python train.py --arch="unet" --model="image diffusion model" --dataset="photos with spoken descriptions (Open Images, Localized Narratives)" --train_examples=50862 --image_size=32 --horizontal_flip=true --conditioning="none" --objective="v" --cond_dim=192 --norm="groupnorm" --hidden_act="gelu" --weight_standardization=false --widths=[64, 128, 128] --blocks_per_level=2 --scale_shift_norm=false --attention=true --upsampling="pixel_shuffle" --init="torch_default" --residual_init="scaled_by_depth" --optimizer="soap" --beta2=0.999 --learning_rate=0.0022 --beta1=0.9 --shampoo_beta=0.999 --eps=1e-08 --precondition_frequency=10 --max_precond_dim=512 --merge_dims=true --one_sided=true --adamw_lr_other_params=0.0012 --max_grad_norm=0.5 --cautious_weight_decay=true --max_steps=11500 --batch_size=192 --epochs=43.4 --lr_schedule="linear" --final_lr_fraction=0.1 --warmup_steps=570 --weight_decay=0.1 --adamw_weight_decay_other_params=0.05
Rows from block 8 of a small image diffusion model, named by matrix and row number. Rows with one number belong to one channel. Each number is 128 + 32 x the weight over its row's rms, rounded and kept within 0 to 255. All counts start at 0. Numbers have three digits each. After the name is the row's rms in percent of the matrix's.
After each channel's rows are labels from the 100 images, of 14976 (inputs lightly noised), where the channel reaches its highest value: "top examples" is what is common among them; "colour at peak" is the nearest of a few named colours to the mean colour under the peak. Only what is clearly more common there than usual is listed. The data: photos with spoken descriptions (Open Images, Localized Narratives). In brackets: how many of the 100, against the usual share in percent.
# convs0: first 3x3 conv (model.decb.0.0.convs.0.weight, 128x256x3x3, each kernel summed), inputs 0-255
# convs1: second 3x3 conv (model.decb.0.0.convs.1.weight, 128x128x3x3, transposed, each kernel summed), outputs 0-127

convs0.86 100:123136125124107134105143124147142126117115137129132129129136168137141130118135116120136142120132123145132125149117118131145108131139120111127146132107117129132131115126114124138102134126126093131122155126145128116131110113126149102139123114118125127103138127134132114148126112118128138141116131130121105117135143107115142143118130150119124118105121128137163108133134144136135134104136137020146176133094150105164106104075101089159067124116091093112162094110048106079112155122082164117101129126152213156104133094080138155145101086112159127051049076127085083051096124184144107057198089100136139055090150063096145104211123137121082111166113129131124148166119108104087099178000147185119165066084121162163123111140195153123110146091133075221243189105101137185114229113165223
convs1.86 111:121094131136133089145090130151074100127114171140122167143132137135119107065106130131088149127156122121111100150165188102103144132101089132174117117080122044108091127173136126187129116086187127193158137169101097152125157148091158105036132100178116134145161175126166142177206177119116118178140112135116149118214122071137157173098134117170105157157109079091118129138127098157082114186118
top examples: text has "red" (30 vs 3.8)
colour at peak: red (63 vs 0.6)

convs0.96 110:104137142226113122104149157115080121100136078133098101090128017108104142175082076158165127091127193108129132107148159100098101131128129129129110065127133125172104105070117069121111144174094148098113077080100112048128112083248097081104146082099138111102098101097102167119115092112105110111233107091094108139155112094151121090099140096155131112134043184130069115120113116168109128144075107122123114136134137168159128122143110111119144136126161146161083084138139087065141108150168123188110170170128164152167128116135123141099128158133136129111149083101168117138132101110134105131149179117102169106158138063144144058128136108073112100138092145118109116100152137169098147166097128138115081094109123122132114133102125182122177129140135143145182129114155199107084182134207107
convs1.96 120:108078107102146119165089103129121131093117151149089155093131153191140111099131103126219098137196156061161136126061093112148106095149145140080096091138092128100091110113098141155162104126163130178122057057142149158234142131153124162158087136150079117144113131144145147145139147121073150084148109116111136158179090091073125147141149136075091104124087070145127103122145122100147169167131
top examples: text has "man" (30 vs 11.6); text has "wearing" (29 vs 12.3)
colour at peak: pink (37 vs 9.9)

convs0.115 096:124081098105116118123040077106132122116127104106119131117112107133140099151141161117133140109136102131114115153123130093126112125075129115119161137125148138134093098134157137142124142115111116077128086146099147117100116093152149122137129134151135107147160139122128110134082176130144134135120125141127139128116141134123133119112138128111142099150143140115148163119125131127143137137125167091085195139129170114071132118078091107114140093150102121137096055091127134209103076197172080168090098194081092173074157102118138094052188158110159102127067055114095134069048068071105124129071159112080184152072166134072120104241128092160128106173091062108176176093105105113125179074071078101126090113076148080141102098110104095053090179077114110203092107146091116079126096125105130
convs1.115 106:104157186119107086118109145141121087148147160102091106125095140100130115135208153131112095145113133146243181140158126087150135131228107136135145123131147145101125139146149117193141154117109152136076121244167135148108142048144125138083110135142162106144117133081123121166131113092118087151092079118063114064124075132099130116107125127143139104107190145115165131095091154153145105109107
top examples: text has "text" (26 vs 6.5)
colour at peak: white (96 vs 7.7)

convs0.74 109:121101117090113138118055097090103100125103091099136140153140080105141071132118116125125119134149077153111144137108132102119104119057084073106127087145157110088117105082118128140140130093124109077107065175094150135107113116127136117119123128134091110130168116166108066131123111127122123141087129109150113124092110108107123121095179159114184099130144067124137119105102124103146086130096123081146057095071069162129091148118134119107107150099117133134082191128122090145147147147108093101120180090130081195107107105170144109137140099116170163140142146111141085132092135079096113107095095120138076126111000167118064030068102114127094086148137140146135018182139154173127099097170131137153151184081133113147107124109119058143087192122127161125106083221101180106120086140130116
convs1.74 111:117118075091152173108155150155124125185123148116177155129208171136139152149168156165105136182160108130056102180097143104135079162121104126157134174107158137137159117124109130139040107154135111104114169149068193139070095174082093196061143132116103124129177113140130128171158098128133136133139128148152164132145084108105131164122128048123088147156156110109065138140131134100104152195162
top examples: text has "grass" (28 vs 10)
colour at peak: green (25 vs 0.8)

convs0.58 109:137101118150154122158093146150114126091126130133129133140122093192148133148146091106139123151154192153144160118158114117150131148124142123119111115087102089147093109124136126125088145096142156120087140133109123123141136103180161111128188091115140156072086106142103160102151158134128157116199136102141095111141154095123120086118155154136088130123107143111063132078159100147120117122104009076100152143099124150143143141109125111141085126086108113117096090136144084083110104071100122149115105113128129045141072150109148094036098118129077131154133118142158123228081081146127143116093123072160108115069114126135113076062184101103118176059129093123119141091130136167103088140130124078109043145133081099110123134029086142135124178099097121091185095122122028075124036127070085
convs1.58 096:104096081119135112109106080146162168127156151077099170087141092163120133197129113089132114090206115112124141058104093066122125082168197122158100145217151113082125139044110154101180133086125078079128142140143131138213152159160149109097147113094090145113117185114203156096107126176117150094138141143100101116105161111154100170120154115142103112106103106134125099137116139148138108119139
top examples: text has "wall" (41 vs 20); text has "wearing" (31 vs 12.3); text has "man" (28 vs 11.6)
colour at peak: pink (25 vs 9.9)

convs0.54 131:131138129140134140132129137141134111111139146112153132136128091120133139133128154151115114137139133108065114124132118129112105121111137101132120068115147136122150133113114106110117131113114121112120119134125102115109119108138096115134128121135115125134135126134150124151113118097108133121130115113098114109106129134147133141102144103107100109118131142097107123149114130132131112137120057138167108085177082128112106095067076085079083056171075124149038147089116075097147041096142098111077094100154099039079084119085134123189093049161072134069150114082080148124140105102082105106136147151060075064145109084116145153069144067087173121114108210118104108057139053093255030135130108097118073172079176129108145063093084132179109090100104082106086109110099131079079112108058158
convs1.54 134:165074184135092169084147092172064117150076123177114166112099118141090161113133091087138124144119172114120173121136120142156173063123137167103126159094110151117161148149141152115195110130121071158148135085122128160102105072113182152118116095086153084161145101108121126108163103173164110137176141109097097112092120129142106145150129082157149084110075044215128160106055104090124129105092
top examples: text has "sky" (73 vs 24.7)
colour at peak: cyan (56 vs 1.3)

convs0.112 083:050110090160092115080126090118130090114124105121093145076126142100154144136128180110126124145146125114175123150149132070135071120130094106115141091135126148179136096124133116143187097131128079135118165094111113119077140115116075072143068126132129148182154130120119159051090111119084151126118091175155079132121117114122163119134129116109148138104164145121128181134118116084117099164193125034172126046115144096088180129111104157137039092112089114136121174151122197089123108163121148158109160114126162085122189166099156131087119131121116156112126121118132069100123127104118068147130140122121125173100027070119082169173134103100181142132142129131189087125127153103118107131094135132139102153101092113113124110147176143127075101106106080143206090153019125088156203122210130
convs1.112 081:129137141105138137142162114184165148139161131104150137129110156078152040059135116140058150123125170105132139168099131148115097109161097075104115171135204133172110082094146124118074101143166112161137140137076054174172138112168097118141107135082096114115132090147129150106110163127142129127135103197160093149083166113164159091164128153106108114066165091117138095092106104110201075179176
top examples: text has "text" (28 vs 6.5)
colour at peak: white (42 vs 7.7); pink (30 vs 9.9)

convs0.7 141:110160123118131139118142110112132097111135127128135105131143125111122135115135104105104125126099109116122129127131132102139115124127107140149111113144104143132124111117086109095131132105125120127125123104114111148108115104119105143111108125136116121076116121125122109111105088104110128127095132117110103130117101121142104126138129090122097178124113147106150127112104120116127124123117147139217124089115097128113085054187043149065119058158150083124143082066073117133119108109106106108155178096102054164202188128130081142134104073111103172129083099084045127101113159075076130108184116138059071062142077130096092184111102159114158091114095180120146141123138091072123093067114070215112056148144141129146191080153067083122090104119095032133051192113138214159115039089107207
convs1.7 117:156096115142114053172120167100122125121148129110149150118127122113166129199115084157116208109173086109141124153118101133149168150184072114131144103141140076092137119148105183230117129104074169163099069194137115102120123125119155079173120123089154134080106128112158143164120126108090121090142145097124153134087101114159164106216067139137133124122091158106078083081106113155111178128147
top examples: text has "holding" (36 vs 16.4); text has "dark" (31 vs 2.3); text has "man" (29 vs 11.6); text has "playing" (25 vs 3.6)
colour at peak: black (100 vs 16.5)

convs0.49 099:143100163119176141148120152146136102113126140160107132137133184121164140082090091143097102133133115113075138100118094111121157116150135121141124076091110131130136117128103118132127145101142135143134125161138086146119119089155076115114121102149157142120106093135117093080122096117110116126137090072143103074116138112104128119104100124145128131114104103096038150134138116133107122121114045117122072000149187118110168141096064118135151094116118097121023059102097120087120121162179105153122127169116115030135173125067151079131164142132145131152123128161097159094109145141135156109111146088098125131053103151109092109171079136081146083120102097141094194129113111151102148138122111128131079102125130116099170138161168150050108061179162052158175120142056032086074099124103097
convs1.49 081:142143132111116068104117208161115133083118058098125148156094143089230127060108176124141115132114169133111090133130131135112133157147095100164156121174158137105096131131144112067083146130129081179127181170123132114141129119095150151161137097034112189094118139121135180122091099091152132063094174110119180101133149112149112081128109129146170135128110127101090157136135100146163082080058
top examples: text has "sky" (66 vs 24.7)
colour at peak: white (100 vs 7.7)

convs0.82 079:134111147123140140116121139163144101131154156145110178102125227143144068139128119176123187105095129149136142140115135119163170100168117180114132255133099139116139132128142090136137182181100141091139138128173145124131138123160148134129120105145147119152145141158127150143158123145126200147147125136089121178129166112163170134161117132144122123098140095083164149139101099088133065124099145065138114156136177126142138126121127077133055141141116117099073145130068093131135167124141139121119136101123115120108178096064110128178103093139182139154063069138050113209178100116146136086149133133071148125112035134129090110093095156116046115169126126088163080122133142089132095160078108112126082111135151076111203120154118092157116134105165105146119136125080000155158137137182141
convs1.82 071:048087082147143164102117136153151123088183093091060137041176129117139113117137113113122134121157133137130100119120086117128119131165084187142062161128110187150180121099166112107096156146114160107189188072110106136127136137152112172093172126109133172113090142134143098120095166173135137065125105128115074147088091164107103109112090084059123133147149063095090163124087132141165125109088
top examples: text has "sky" (61 vs 24.7)
colour at peak: white (79 vs 7.7)

convs0.25 116:144161121148143145142146087146155088126133129183147110109138045134102173180201141132122163114126135134255114098088154111248131124150104125140135244132100138117119105151144122125116148124161111119122134149180167147143162122123142125139143138094144121096083173096126154107095107140136145122115118123143087162138123146129192154097127164145073114118080131099175091099101107133065101120088122161101082115106068155158206117133092107085152114100094080162079086105101161127119090095105108071143093115111107207068182150156099102130095153132094111137144170106097155155103109088114139126071119135118180161116157128104135199131095113163179139117113116159116082143116124145131111124138101088133114057094141129147100096163132154136139142034135122162076219114134172126130150114119121
convs1.25 152:162156020165159213110115210104123107140123126075115142117135139129093158132114130114181112148137149079117130143114095088127066164135107128111137127102104134115140108137119133106100148075130118147154133086136161110138168227053085146142133104130103093130105077185124133109125110133120159162155118114126127128150112138126093134019129111137147129153077147134092128080223121143150165122091
top examples: text has "sky" (56 vs 24.7)
colour at peak: white (72 vs 7.7)

convs0.121 121:118122133109093158107125108103133105127119114137156152126089140109115080129152134083135156093114127125088092119109103100118140126113133097114124151098152107090139093103086102116164099095108099126125107140150127145141142081100186167132088097119087095090140144127125145082104118138106104103105141047123082151100108088112134142124132171118148126114074104108105112123112127085124121129124136150123035125119094147104221065107139152103139120132134113116000122099141157105124104153119148093133141138123099218091192119115159134158101145116111140138151153115130141159130151144103132092116129132127155116137095255141087105139043122115102106152125141123104051121102130105145131115156108131154120097107121136143113122122159130163102088177125011151170067174084206152000183123110116
convs1.121 127:112097143223152101099116180131115129116104107122117178118095127094163135111145133194148097118120191122122130088143107175095138183138111103135126159176103144058071103165139124110114121112122075173152175096131106068130062080096117229125145050114129130174115105135136147110156084116129091085108137094100131185153125157144156109115151093095178118082112111127108137080102101083100124137093
top examples: text has "sky" (66 vs 24.7); text has "water" (34 vs 8)
colour at peak: grey (71 vs 31.5)

convs0.56 085:119119107179026175138142141115127135134142140135174145161114064128113146076140173131147128137176125072074151146110109167103147148081120143120167098126112126079108174120114125110089143100157064092152082135104126114115134123206109126172124146137109135121116136135120171167117104124117110136164172107164172119120129111131103135125109102108128121115145106139092114156145133142143095126132114117119063125094100193146088161099141106115109119085114142145086082144148099219143108124207083131128107124148108123134135200097167126168141165155150185077197132170111121013119139158145135165156141104178128098192023109132095164187128140134057138055135124129134033099156146112134123105094143113123085054120170134129138147171158142156149144161194073090100103136115102155173103127088092
convs1.56 083:084085130101196135136099124154097176078070116091106143082131113079127173102114141152083121105136150115185153070165104113139146112092153111126123085146195099100150101098117114117096126127150142136091082082143122154197107117149125118181061144085151160105125161164176167155174157140092155120116172117143117148163190138080122128125109098109122168143092092217145131082114143135171134133044
top examples: text has "text" (28 vs 6.5)
colour at peak: white (63 vs 7.7)

convs0.37 105:125117128102115137142103129085127095095144133121108106128156123124118165164139151114090104144110089131106119112125118130123104125150102130145121148130112124168146074139109115071140143109134125067101086110108101114124112142117092092104105112107124137121129116138134128120123135068143147135134123092088062126129117108127142106134125088145098084116111143113129132071102112116137129114102141063127103097140127128047081089097075110108192074144137097209129090071089113146087110090108102148088130129070093173101108098195092084112125094121170102123043093091089119146087115107095140106123139090098099139092207109086127038159067103167165084094073102105089125119064105131101118114076055146087133122104077080164089097164063056158093078071110124098126123066071207185089089097207155
convs1.37 082:167171134138068145116206111118157096109194165116160144134117104156117117204145159140101114150142166138126175096111164095142093134148143168162157132136115157112151156120127173142172148100141104124150132123148059079142199068139162132124129142151200131165139074173103134166158140150139124098120146181167139122077157163115083109153108117189062165083146173175163094160150154071108115115172
top examples: text has "dark" (29 vs 2.3)
colour at peak: black (100 vs 16.5)

convs0.6 097:094150082148120125126119119089113127131118157113089136143119100128091083097120136112097099138123160165115115079136110117158135129066148088078100116098075123091077127143119125107087114110130118115115095094120088130079128060081067135137115125129126144093089120078110102097102112117073072109047100146114145136079090132133101104104130085152121160130125118107134138127133145102124126133152115158112087063140110192115111115095097093103131124119135165128131131143115064113144112161139112116121123146136141232104141152148142109107109127125031120146183143112082131026127106103119109170152134133127136099114019110131085181143085129037090159125115153123118062181146130102109145112128137158125137128124144140123088123185168170106143059150102046095131057191060227114181181103153081
convs1.6 094:141144155100186093154177142098106178074159108186105103128152108104122129063151168168145130100106133135118169120153152157142119223091105136109144121140174094173151118135096126147118106150130063119085088161146150130137092101129120167170115092083156166149104100121198089124111157117166110141105163126138063146081137147134180106153115129167173146096126140131149178102172180185170120041084
top examples: text has "dark" (26 vs 2.3)
colour at peak: black (82 vs 16.5)