From a checkpoint of a small image diffusion model: 43.4 epochs.
Rows from block 9, named by matrix and row number. Rows with one number belong to one channel. Each number is 128 + 32 x the weight over its row's rms, rounded and kept within 0 to 255. All counts start at 0. After the name is the row's rms in percent of the matrix's.
# convs0: first 3x3 conv (model.decb.0.1.convs.0.weight, 128x128x3x3), inputs 105-119, a 3x3 kernel for each
# convs1: second 3x3 conv (model.decb.0.1.convs.1.weight, 128x128x3x3, transposed), outputs 105-119, a 3x3 kernel for each
convs0.81 092 [114 115 139  90 142 134 134 195  87 127 179 151 124 129 156 154 129 162 130 144 144 152 155  91 175 118  98 104 116 164 149 167 124  67 150 116  96 143 148 141 147 164 101 152 139 148  70  32 122  98 102  86  81  88 133 167 113  89 124 125  86 100 158 110  95 120 122 166 150 111 114 126  79 164 105 129 135  65 123 149 154  98 153 113 140 135 123 126 134 175 112 174 143 123 201 161  89  79 191 131 183 114 111 138 134 156 123 102 187  78  63  90 105  32 105  98  87 128 148 173 157 135 157 155 126 150 120 142  93 152 119 124 161 157 144]
convs1.81 109 [124 106  68 101 133 125 121 154 137  74 145  83 129 132 128 170 130 152  93  88 163 152 120 123 125 131 185 159 117 195 107 111  96  85 122 111 176 114 150  98  75 146 114 112 158 141 151 135 119 104  99 149 102  96  73 138 150  85 115 136 139  90 135  70 117 108 146 159 191 107 127 105  98 142 108 166 151 102  90 136 175  95 134 135 189 104 171  66 200  82 153 145 199 109 120  81 147  99 128  89 147 113 126  98 133 107 112 112  97 172  35 133  91 165 142 194 151 136 125 130 113 136 114  90 154 107 104  89 159  97 117 109 155  81 172]
convs0.82 101 [125 143 122  37 133 118  69  99 173 110 120 133 135 130 167 123 125  97 150 137 133 101 142 143 129 137 122 133 123 159  98  61 115 152 102 129 118 100 101  99 121 144 129 127 126 143 136 154 143  89 147  62 129 131 106 141 125 113 101 128 121 125 106  55 125 139 166  55  90  71 195 129 112  87 128 169 102 118  86 133 140 133 137 145  90 146 149 137 122 137 144 163 160 119  65 154 104 109  95 118 165 123  65 126 165 119 125  70 125 137 125 132 132 105 128  71 186 126 139 143 126 123  76 134 131 134 140  88 148 151 137 139 150 128 170]
convs1.82 103 [ 88 167 134 108 102 141 119 140  77 141 147 180  38 151 121 127 152 115 150 103 101 142 107 104 147 130 105  83 158 154 119 139 115  96  70 161 136 107 116 141 179 113 140 175 147 143 105 118  84 153 154 144 100 136 147 130  96  64 121 162 100 110 171  97 102 106 167 160 109 134 134 166  91 130 134 200 157   0 165 154  88 158 121 124 116 109 133 120 158 125 212 174  76  48 155 193 103 110 105 130 159 135  52  93 165 135 107 114 148  95  97  79 136 152 165 147 112 158 129 132 163 110  97 128 130 127 138 115 135 136  94  99 105 139 132]
convs0.83 094 [143 140 117  93  81 126 160  54  88 134 107 149 137  82 120 135 132 134  87 185 114 129 224 161  95 169 178 130  97 205 123  67  49 138 155 134 139 111 155 150  63  64 135  87  98  89  90  86 103 219 139 144  89 159 128 195 101 133  67  52 129 132  73 143 101 110 163 104 135 132 168 100 166 135 146 119 122 167 139 134  77 149  61 120 148 131 110 140 141  89  76 198 119 107 132 103 171 118 116 102  91 163  95 163 140 132 163 106  75 148 154 154 150 157  64 121 172 105 141 146 136 116 120 162 127  96 152 133  82 156 115 104 143  75 186]
convs1.83 099 [135 126  49 114 202 171 110  57 110 119 153 102 137 177 177  19 147 107 124 150 127 134 132  80 189 164 118 130  90 123 143 177 150  61  90 121 139 136 128 142 133 129 168 136 103 153  81 156 150 119 127 104 115  78 158 107 159 154 117 125 123  27  99  99 153 102 137 146 109 156 145  89 169 181 156 143 142  75 131  81  69 159 131 145 135  93 131 120 144  58 181 186 122 134 149 129 123  80   0 109 122 133 128 105 162 133 148  70 101 106 108 128 150 162 115 120 100 138 167 148 148 113 146 143 137 198 116 123 128 163 134 113 173 117  70]
convs0.84 093 [ 94 128 143 122 130 114 173 136  97 125  97 151 163  99 123 195 108 107  70  99 112 123 177  95 166 138 164  92 113 118 151 129  97 173  80  82 172 166 147  99 130 103 125  97 113 156 152 112 123 201 181  83  99 141 115 113 179 176 107 101 123 102 132  86 147 133 181 144  89 127 138 109 131 113 130 144 117 160 176  76 116 167 133 144 132  91 112 133 126 111 152  82 214 114 122 175 143  87  86 117 119 132  97  95 123 131  92 157 135 165 136  74  51  86 129 109 142 135 137 125 132 138 149 125 106 113 128 150 102  94 156 134 115 140  72]
convs1.84 108 [114 123  87 131 144 110  76  97 120 158 120  97  85 172 111  68 119 157 189 103 115 149 101 102 100 135 156 113 168 142 146 148 122  82 141 152 130 180 153 136 138 133  85 133  85 108 132 132 135 137  92 126 102 123 103 111 135 130 150 106  54 172 164 150 110  73 161 183 115 142  73 158 155 114  94  84 130 115 147 195 123 117 156 118 144 189 155 103  99  93 159 173 117  55 190 140  88 155 127 118 205 133  92 118 144 106  35 124 103 187 139 129 151  86 103 121 110 129 144 145 118 107 151  84 129 156 165 108 133 114  90  67 220 101 135]
convs0.85 082 [166  79 176 145 127  89 138 113  90 182  87  99 140 101 139  91 114 120 103 104 100 138 196 158 124 127 135 109 111 104  99 104 101 130 139  99 127 156  96 143 114  92 158  99  76 153 100  82 131  80  94  91 146 150 123  98 147 125 183 101 146 130  83 151  53  97  67 110 171  74 208 153  93  97 110 107 103  79 144 141 122 130 121 101 130  91 142 141 123 136 166  91 125 120 119 171 114 114  68 138 120 130  98  95 194 121 145 148 129  87 145 124  91  84  92 133  83 165 131 108 176 109 143 143 149 110 117 108 109  98  64 111  93 140 126]
convs1.85 098 [148  64 121 109  95  77 111 192 108  89 168 136 165 105 112 191  85  85 146 151 110 156 136 120  92 109 144  58 125 115  99 167 137 144 121 138 153 134 150 103  75 131 189 138  81 133 128 116 122 154 133 109 168 174 122 124 151  84  63 157 127 172 136 117 118 152  98 141 121 106 150 198 111 134 136 156 153  95 183  81 103  70 135 134 108 120  67 158 133 161 105 141 110 102  81 162  77 160 113 122 109 114  68 121 120 126 152 169 146 101 119 152 142 137  83 139  93 134 165 164 123 126  90 113 158 158 126 156  89  96 132 130  99 204 138]
convs0.86 096 [140 113 123 168 129  95 102 111 127  80 112  93  95 168 177 109 134 121 110 138 107 173 189 165 124 171  98  51 173 119 108 124 141 157 162 127 132 204 146 104  75  93 110 169 165 158 106 166 135 215 133 150  84 172 132  92  80 132 113 168 140 115 148 164 133  81  99  79 115 145 184 118 129 135 158 130 123 157 150 110 111 171 118 175 135  99 116 110 202 134 124  95 112 165 109  98 110 147 166 117 121 101 147 145 118 100 180 141  45  66 112 206 136 116 221 127 154 139 117  88 113 169 160 149 156 116 145  72 128 153 129 148 105 162 108]
convs1.86 112 [120 178 137  93 129  81 107 142 106 170 149 140 106 116 100 177 161 113 115 121 162 165 110 125 182 114 134 142 121  70  93 133 143 149  82 194 147 161 169 174 180 156  88  65 139 151 107 114 101 190  85 113 171  71 130  90 184 112 127 124 114 181 111 147 175 145  92 157 125 117 195 113 132 103 107  90  80  85 120 208 140 131  95 131 169 146 130 141 145  93  95 154 133 145 135  87 127 127  98  98 105  87 157 125 146 162 134 158 144  85  99 100 162 119 136 143 122 133  92 104 165  89 173 124 115 172 144 160 142 102  89 136 146 156 115]
convs0.87 086 [104 112 104 122 149 152  85 106 122  99 164 123 159 161 120 116 108 133 108 135 153 120 132 125 152 146 125 125 135 127  93 187 128  97  94 120  63  90 106 120 135  55 148 134 142 110 128 153  65 138 123 150  92 118 138 154 137 104 110 131 138  51 159 121 127 143  91 149  86  83  84 181 112 128 109 124 147 145 120 117 113 139 124  83 134 116 101 104 127 142 129 133 147 113 102 142  99  51 142 115 120 119 117 130  85 136 116 133 161 128  78 136 118 111 117 125  75 110 154 143  96  77 213 114  99 139 142  92 147 136 116 119 154 131 124]
convs1.87 105 [165 130  88 130 109 123 114 141 112  97 134 116 144  91 111 162 134 108  95 152 175 234 149 110 162  97 164 102  39 114 138 147 111 176 118  67  85 143 116 126 120 147 106 148 201 131 149 117 155 104 104 121 101 156  80 147 160 117 106 191  91 165 121 114 152 136 128  52 194  64 193  93 160 150 101 145  68 195 150 132 102 133 153 116 163 111 137 138 114 113  92 134 125  83 137 204 152 145  76  94 122 153 129 113 175 116  92 121 104 181 153 130 137 129 154  62 153 109 163 133  88 125 171  73 150  57 176 109 154 106 147  73 100 119 124]
convs0.88 152 [135 118 131  86 126 144 165 147  90 141 150 121 129  37 120 118 160 133 120 153 138 162  99 114 108 110 138 132 172 103 148 161  98 102 110 131 125  83  98  99 238 127 127 131 132 153  98 145 110 135 126 115 123 128 150 157  77 146  14 191 110 134 123 160  82 107  99  99 108 113 155 141 134 123 155 151 161 122 111 102 109 123 135 128 114 198  87 125 110 127 158 147 124 134   6 164  95 131 157 109 134 141 137 105 102 136 130 120 136  98 123 147 111 174 113 170  97 150 128 119 121 114 124 126 133 143 139  76 109 137 148 138 129 141 104]
convs1.88 089 [144 171 158 178 142 128 145 133 173 122 128 128 153  68  89 101 129 135 103  58 112  62  40 108 111  84 114 144 109 107 132 111 124 126 127 141 108  90 102 115  94 138  85 123 153 166 124 130 137 112 118 117 204 164 107  73  85 124  28  75 114 130 149 116  95 152 148  62 103  98  87  89 164 143 147 199 122 128 136 134 109 138 137 129 150 185 136 159 177 129 125 100 106  34   0  77  61 134 142 115 110 129 117 183 140 165 211 155 125 145 137 119 128 108 125 125 135 107 109 122 141 178 120 101 112 144 115 132 158 109 194 134 165 155 107]
convs0.89 088 [105  79 142 132 143 117 167 132  70 135 126 140  88 158 162 123 156 124 142 187 104 157 105 112 121 106 110 138 126 156 106 155 127 113 177 126  32 178 133  60 142 105 136 181 191 157 136 125 148  99 127 134 121  95 103 101 145  95 177 125 105 187 164 127 172 119 144 106 131 104 178  99 143 181 115 177 177 123  51 151 154 152 144 133 154  87 159 133 137 168 124  52  90  65 138 180  93 191 171 103 120 118 178 145 146 156 167 116 214 127  66 148 139 117 106  69  87 201 205 123 152 128 165  94 166  91 108 154 172 147 186 170 157 167 116]
convs1.89 107 [165  87  95 116  72 100 135 125 153  91  96 133  86 205 164 116 118  97 100  91 143 133 119 149 104 114 119 109  93 119 107 106 122 110 147  93 105 114 181 164  70 152 131 122 207 102 123 141 158 148 130  97 127 129  94 145 133 106 148 177 136  84 157 144  76  84 160 142 137 112 181 120 110 121 185 169 118 166 141 105 124 169 160 101 151  34 117  83 141 103 143  99  58 183 121 112 151 180 148 155 175 129 140  79 110 150 128 156  95 134 167 146 174 115 123 119 106 118  48 157 158 113 131 127 113 143 131 138 157 127  81 179 120 132 154]
convs0.90 082 [ 96 109 101 101 153  92 143 111 171 180 149  97 111 144 198  93 167 147 151 108  86 165  31  45 138 103  48 151 139  80  96 121 148 130 127 119 147 106 147 132  98 157  98 101 140 169 161 182 180 129 155 114 108  87 112 119 160 108 116  70 150  77 149 110  99 113 163 159 147 134 159 124 150 107  99  82 159 130  68 117 116  91  92 121 153 143 146 164 171 164 117  77 213 116  89 142 137 149 102 116 171 128 146 124 113 123 185  96  57  71 103  66 100 111  88 109 136 120 141 170 148  79 144 129 104  91 125 127 134 149 130  92 135  69 130]
convs1.90 107 [ 59 158  86 158  63 138 135 127 127 108 151 112  39  54 131 123  99 105  98 123 119 142 132 170 132 178  89  55 147 150 148 108 113 151  95 139 186 138 144 124 152  92  78  92 132 104 140 117 156 120 104 124 142  83 106 129 114 145 105 200  77 180 139  63  92 106 126 155 145 177 132 126 204 143  85 150  80 134 105 165 205 149 147 109 165 150 190 141 136 101 128 145 149  82 132 244  84 123 177 156 116 110 114 120  91  99 138 187 123  99 122 139 122 129  98 106  99 136 140  91  73 128  77 142  96 154 113 144 129 107 140 185 178 130  99]
convs0.91 086 [114 176 147 122 118 157 129 126 116  96 113 101 111 133 157 115 184 143 142 122 184 170 198  94 129 157 150  92 148 106 154 158 153  99 100 137 120  82 144 145 132 199 103 151 129 123 130 111  79 228 168  90 163 152 101 167 111 117 104 178 104  65 109 111 157 135 151 107 141  88 123  93 117 139 112 110 150 103 145  82  60 117 137 141 155 122 126 130 119 147 162  87 122  69  87 125 121 132 127 148 134  65 151  78 189 104 152 116 204 194 132 213 179 165 124 227 149 122 136 121 162  81 142 126 138 146  63 132 112 132 113 148 194 135 147]
convs1.91 101 [164 127 133 151 122  99  94  98 129 139  71  72 117 163  87 147 129 122  78 116 143  99  80 124 144  95 175  95 140 166 151 100  89 139 177 118 135 127 160 143 134 132 147 166 171 147 139 105 116 164  94  68 107 101 149 154 176 142 181 138 108 113 137 144 119 138 156 174 109  77 135 151 229  87 141 104  50 141  93  99 203 166 138  92  89 113 148 133 113  63 118 177  70  63 136 195 161  97  98 137  90 130  87 168 194 129 112  80 120 161 107 132  89 111 134 105  96 107 157 140 121 139 110 138 121 124 171 176 119 149 131 132 168 168 169]
convs0.92 096 [ 97  93 108 148 137 101 121 170  98  95 139 113 125  55  86 135 157 123  99 124 154 145 127 169 104  75 147 143 188  96 117 127 121 133 137 126 143 106 108  81 103  29 106  83 105 151 137 164 144 173 118  72  97  76 135 154 163 124 134 125  76 158 124  37  46  29 108  93 134 142 128  93 105 154 144 144 175 161  88 134 162 183 155  91 122 121 189 132 157 112 128 124 165 170 134 111  58 130  94 131 156 176 131 123 119 129 162 130  82  84 145  78 161 146 105 159  92 139 136 188 123 154 138 146 139 109  89 106  99  95 116  98 114 163 121]
convs1.92 089 [ 87  85  87 146 122  85 142 117 138 123  78  98 117 144 120 163 119 141 138 151 114 132 115 103 128 166 134 103 121 198 133  88 102 168 126 106 175 104 130 168 108  82 150 151 118 123 134 145 130 124 126 118 108 121  61 107 135 125 134 133 133 107 172  56 104  57 119 153 104 153 156 185 201 176 194  69 153 148 106 104 102 103  66 103 133 140 158 136 151  80 143 190 139 106 126 119 108  88 198 130  98 145 138 120 125  93 151 177  92 158 109 112 146  94 137 148 165 174 142 155 101 156 132  67 107 129 120  78  57 125  92  84 170 166 127]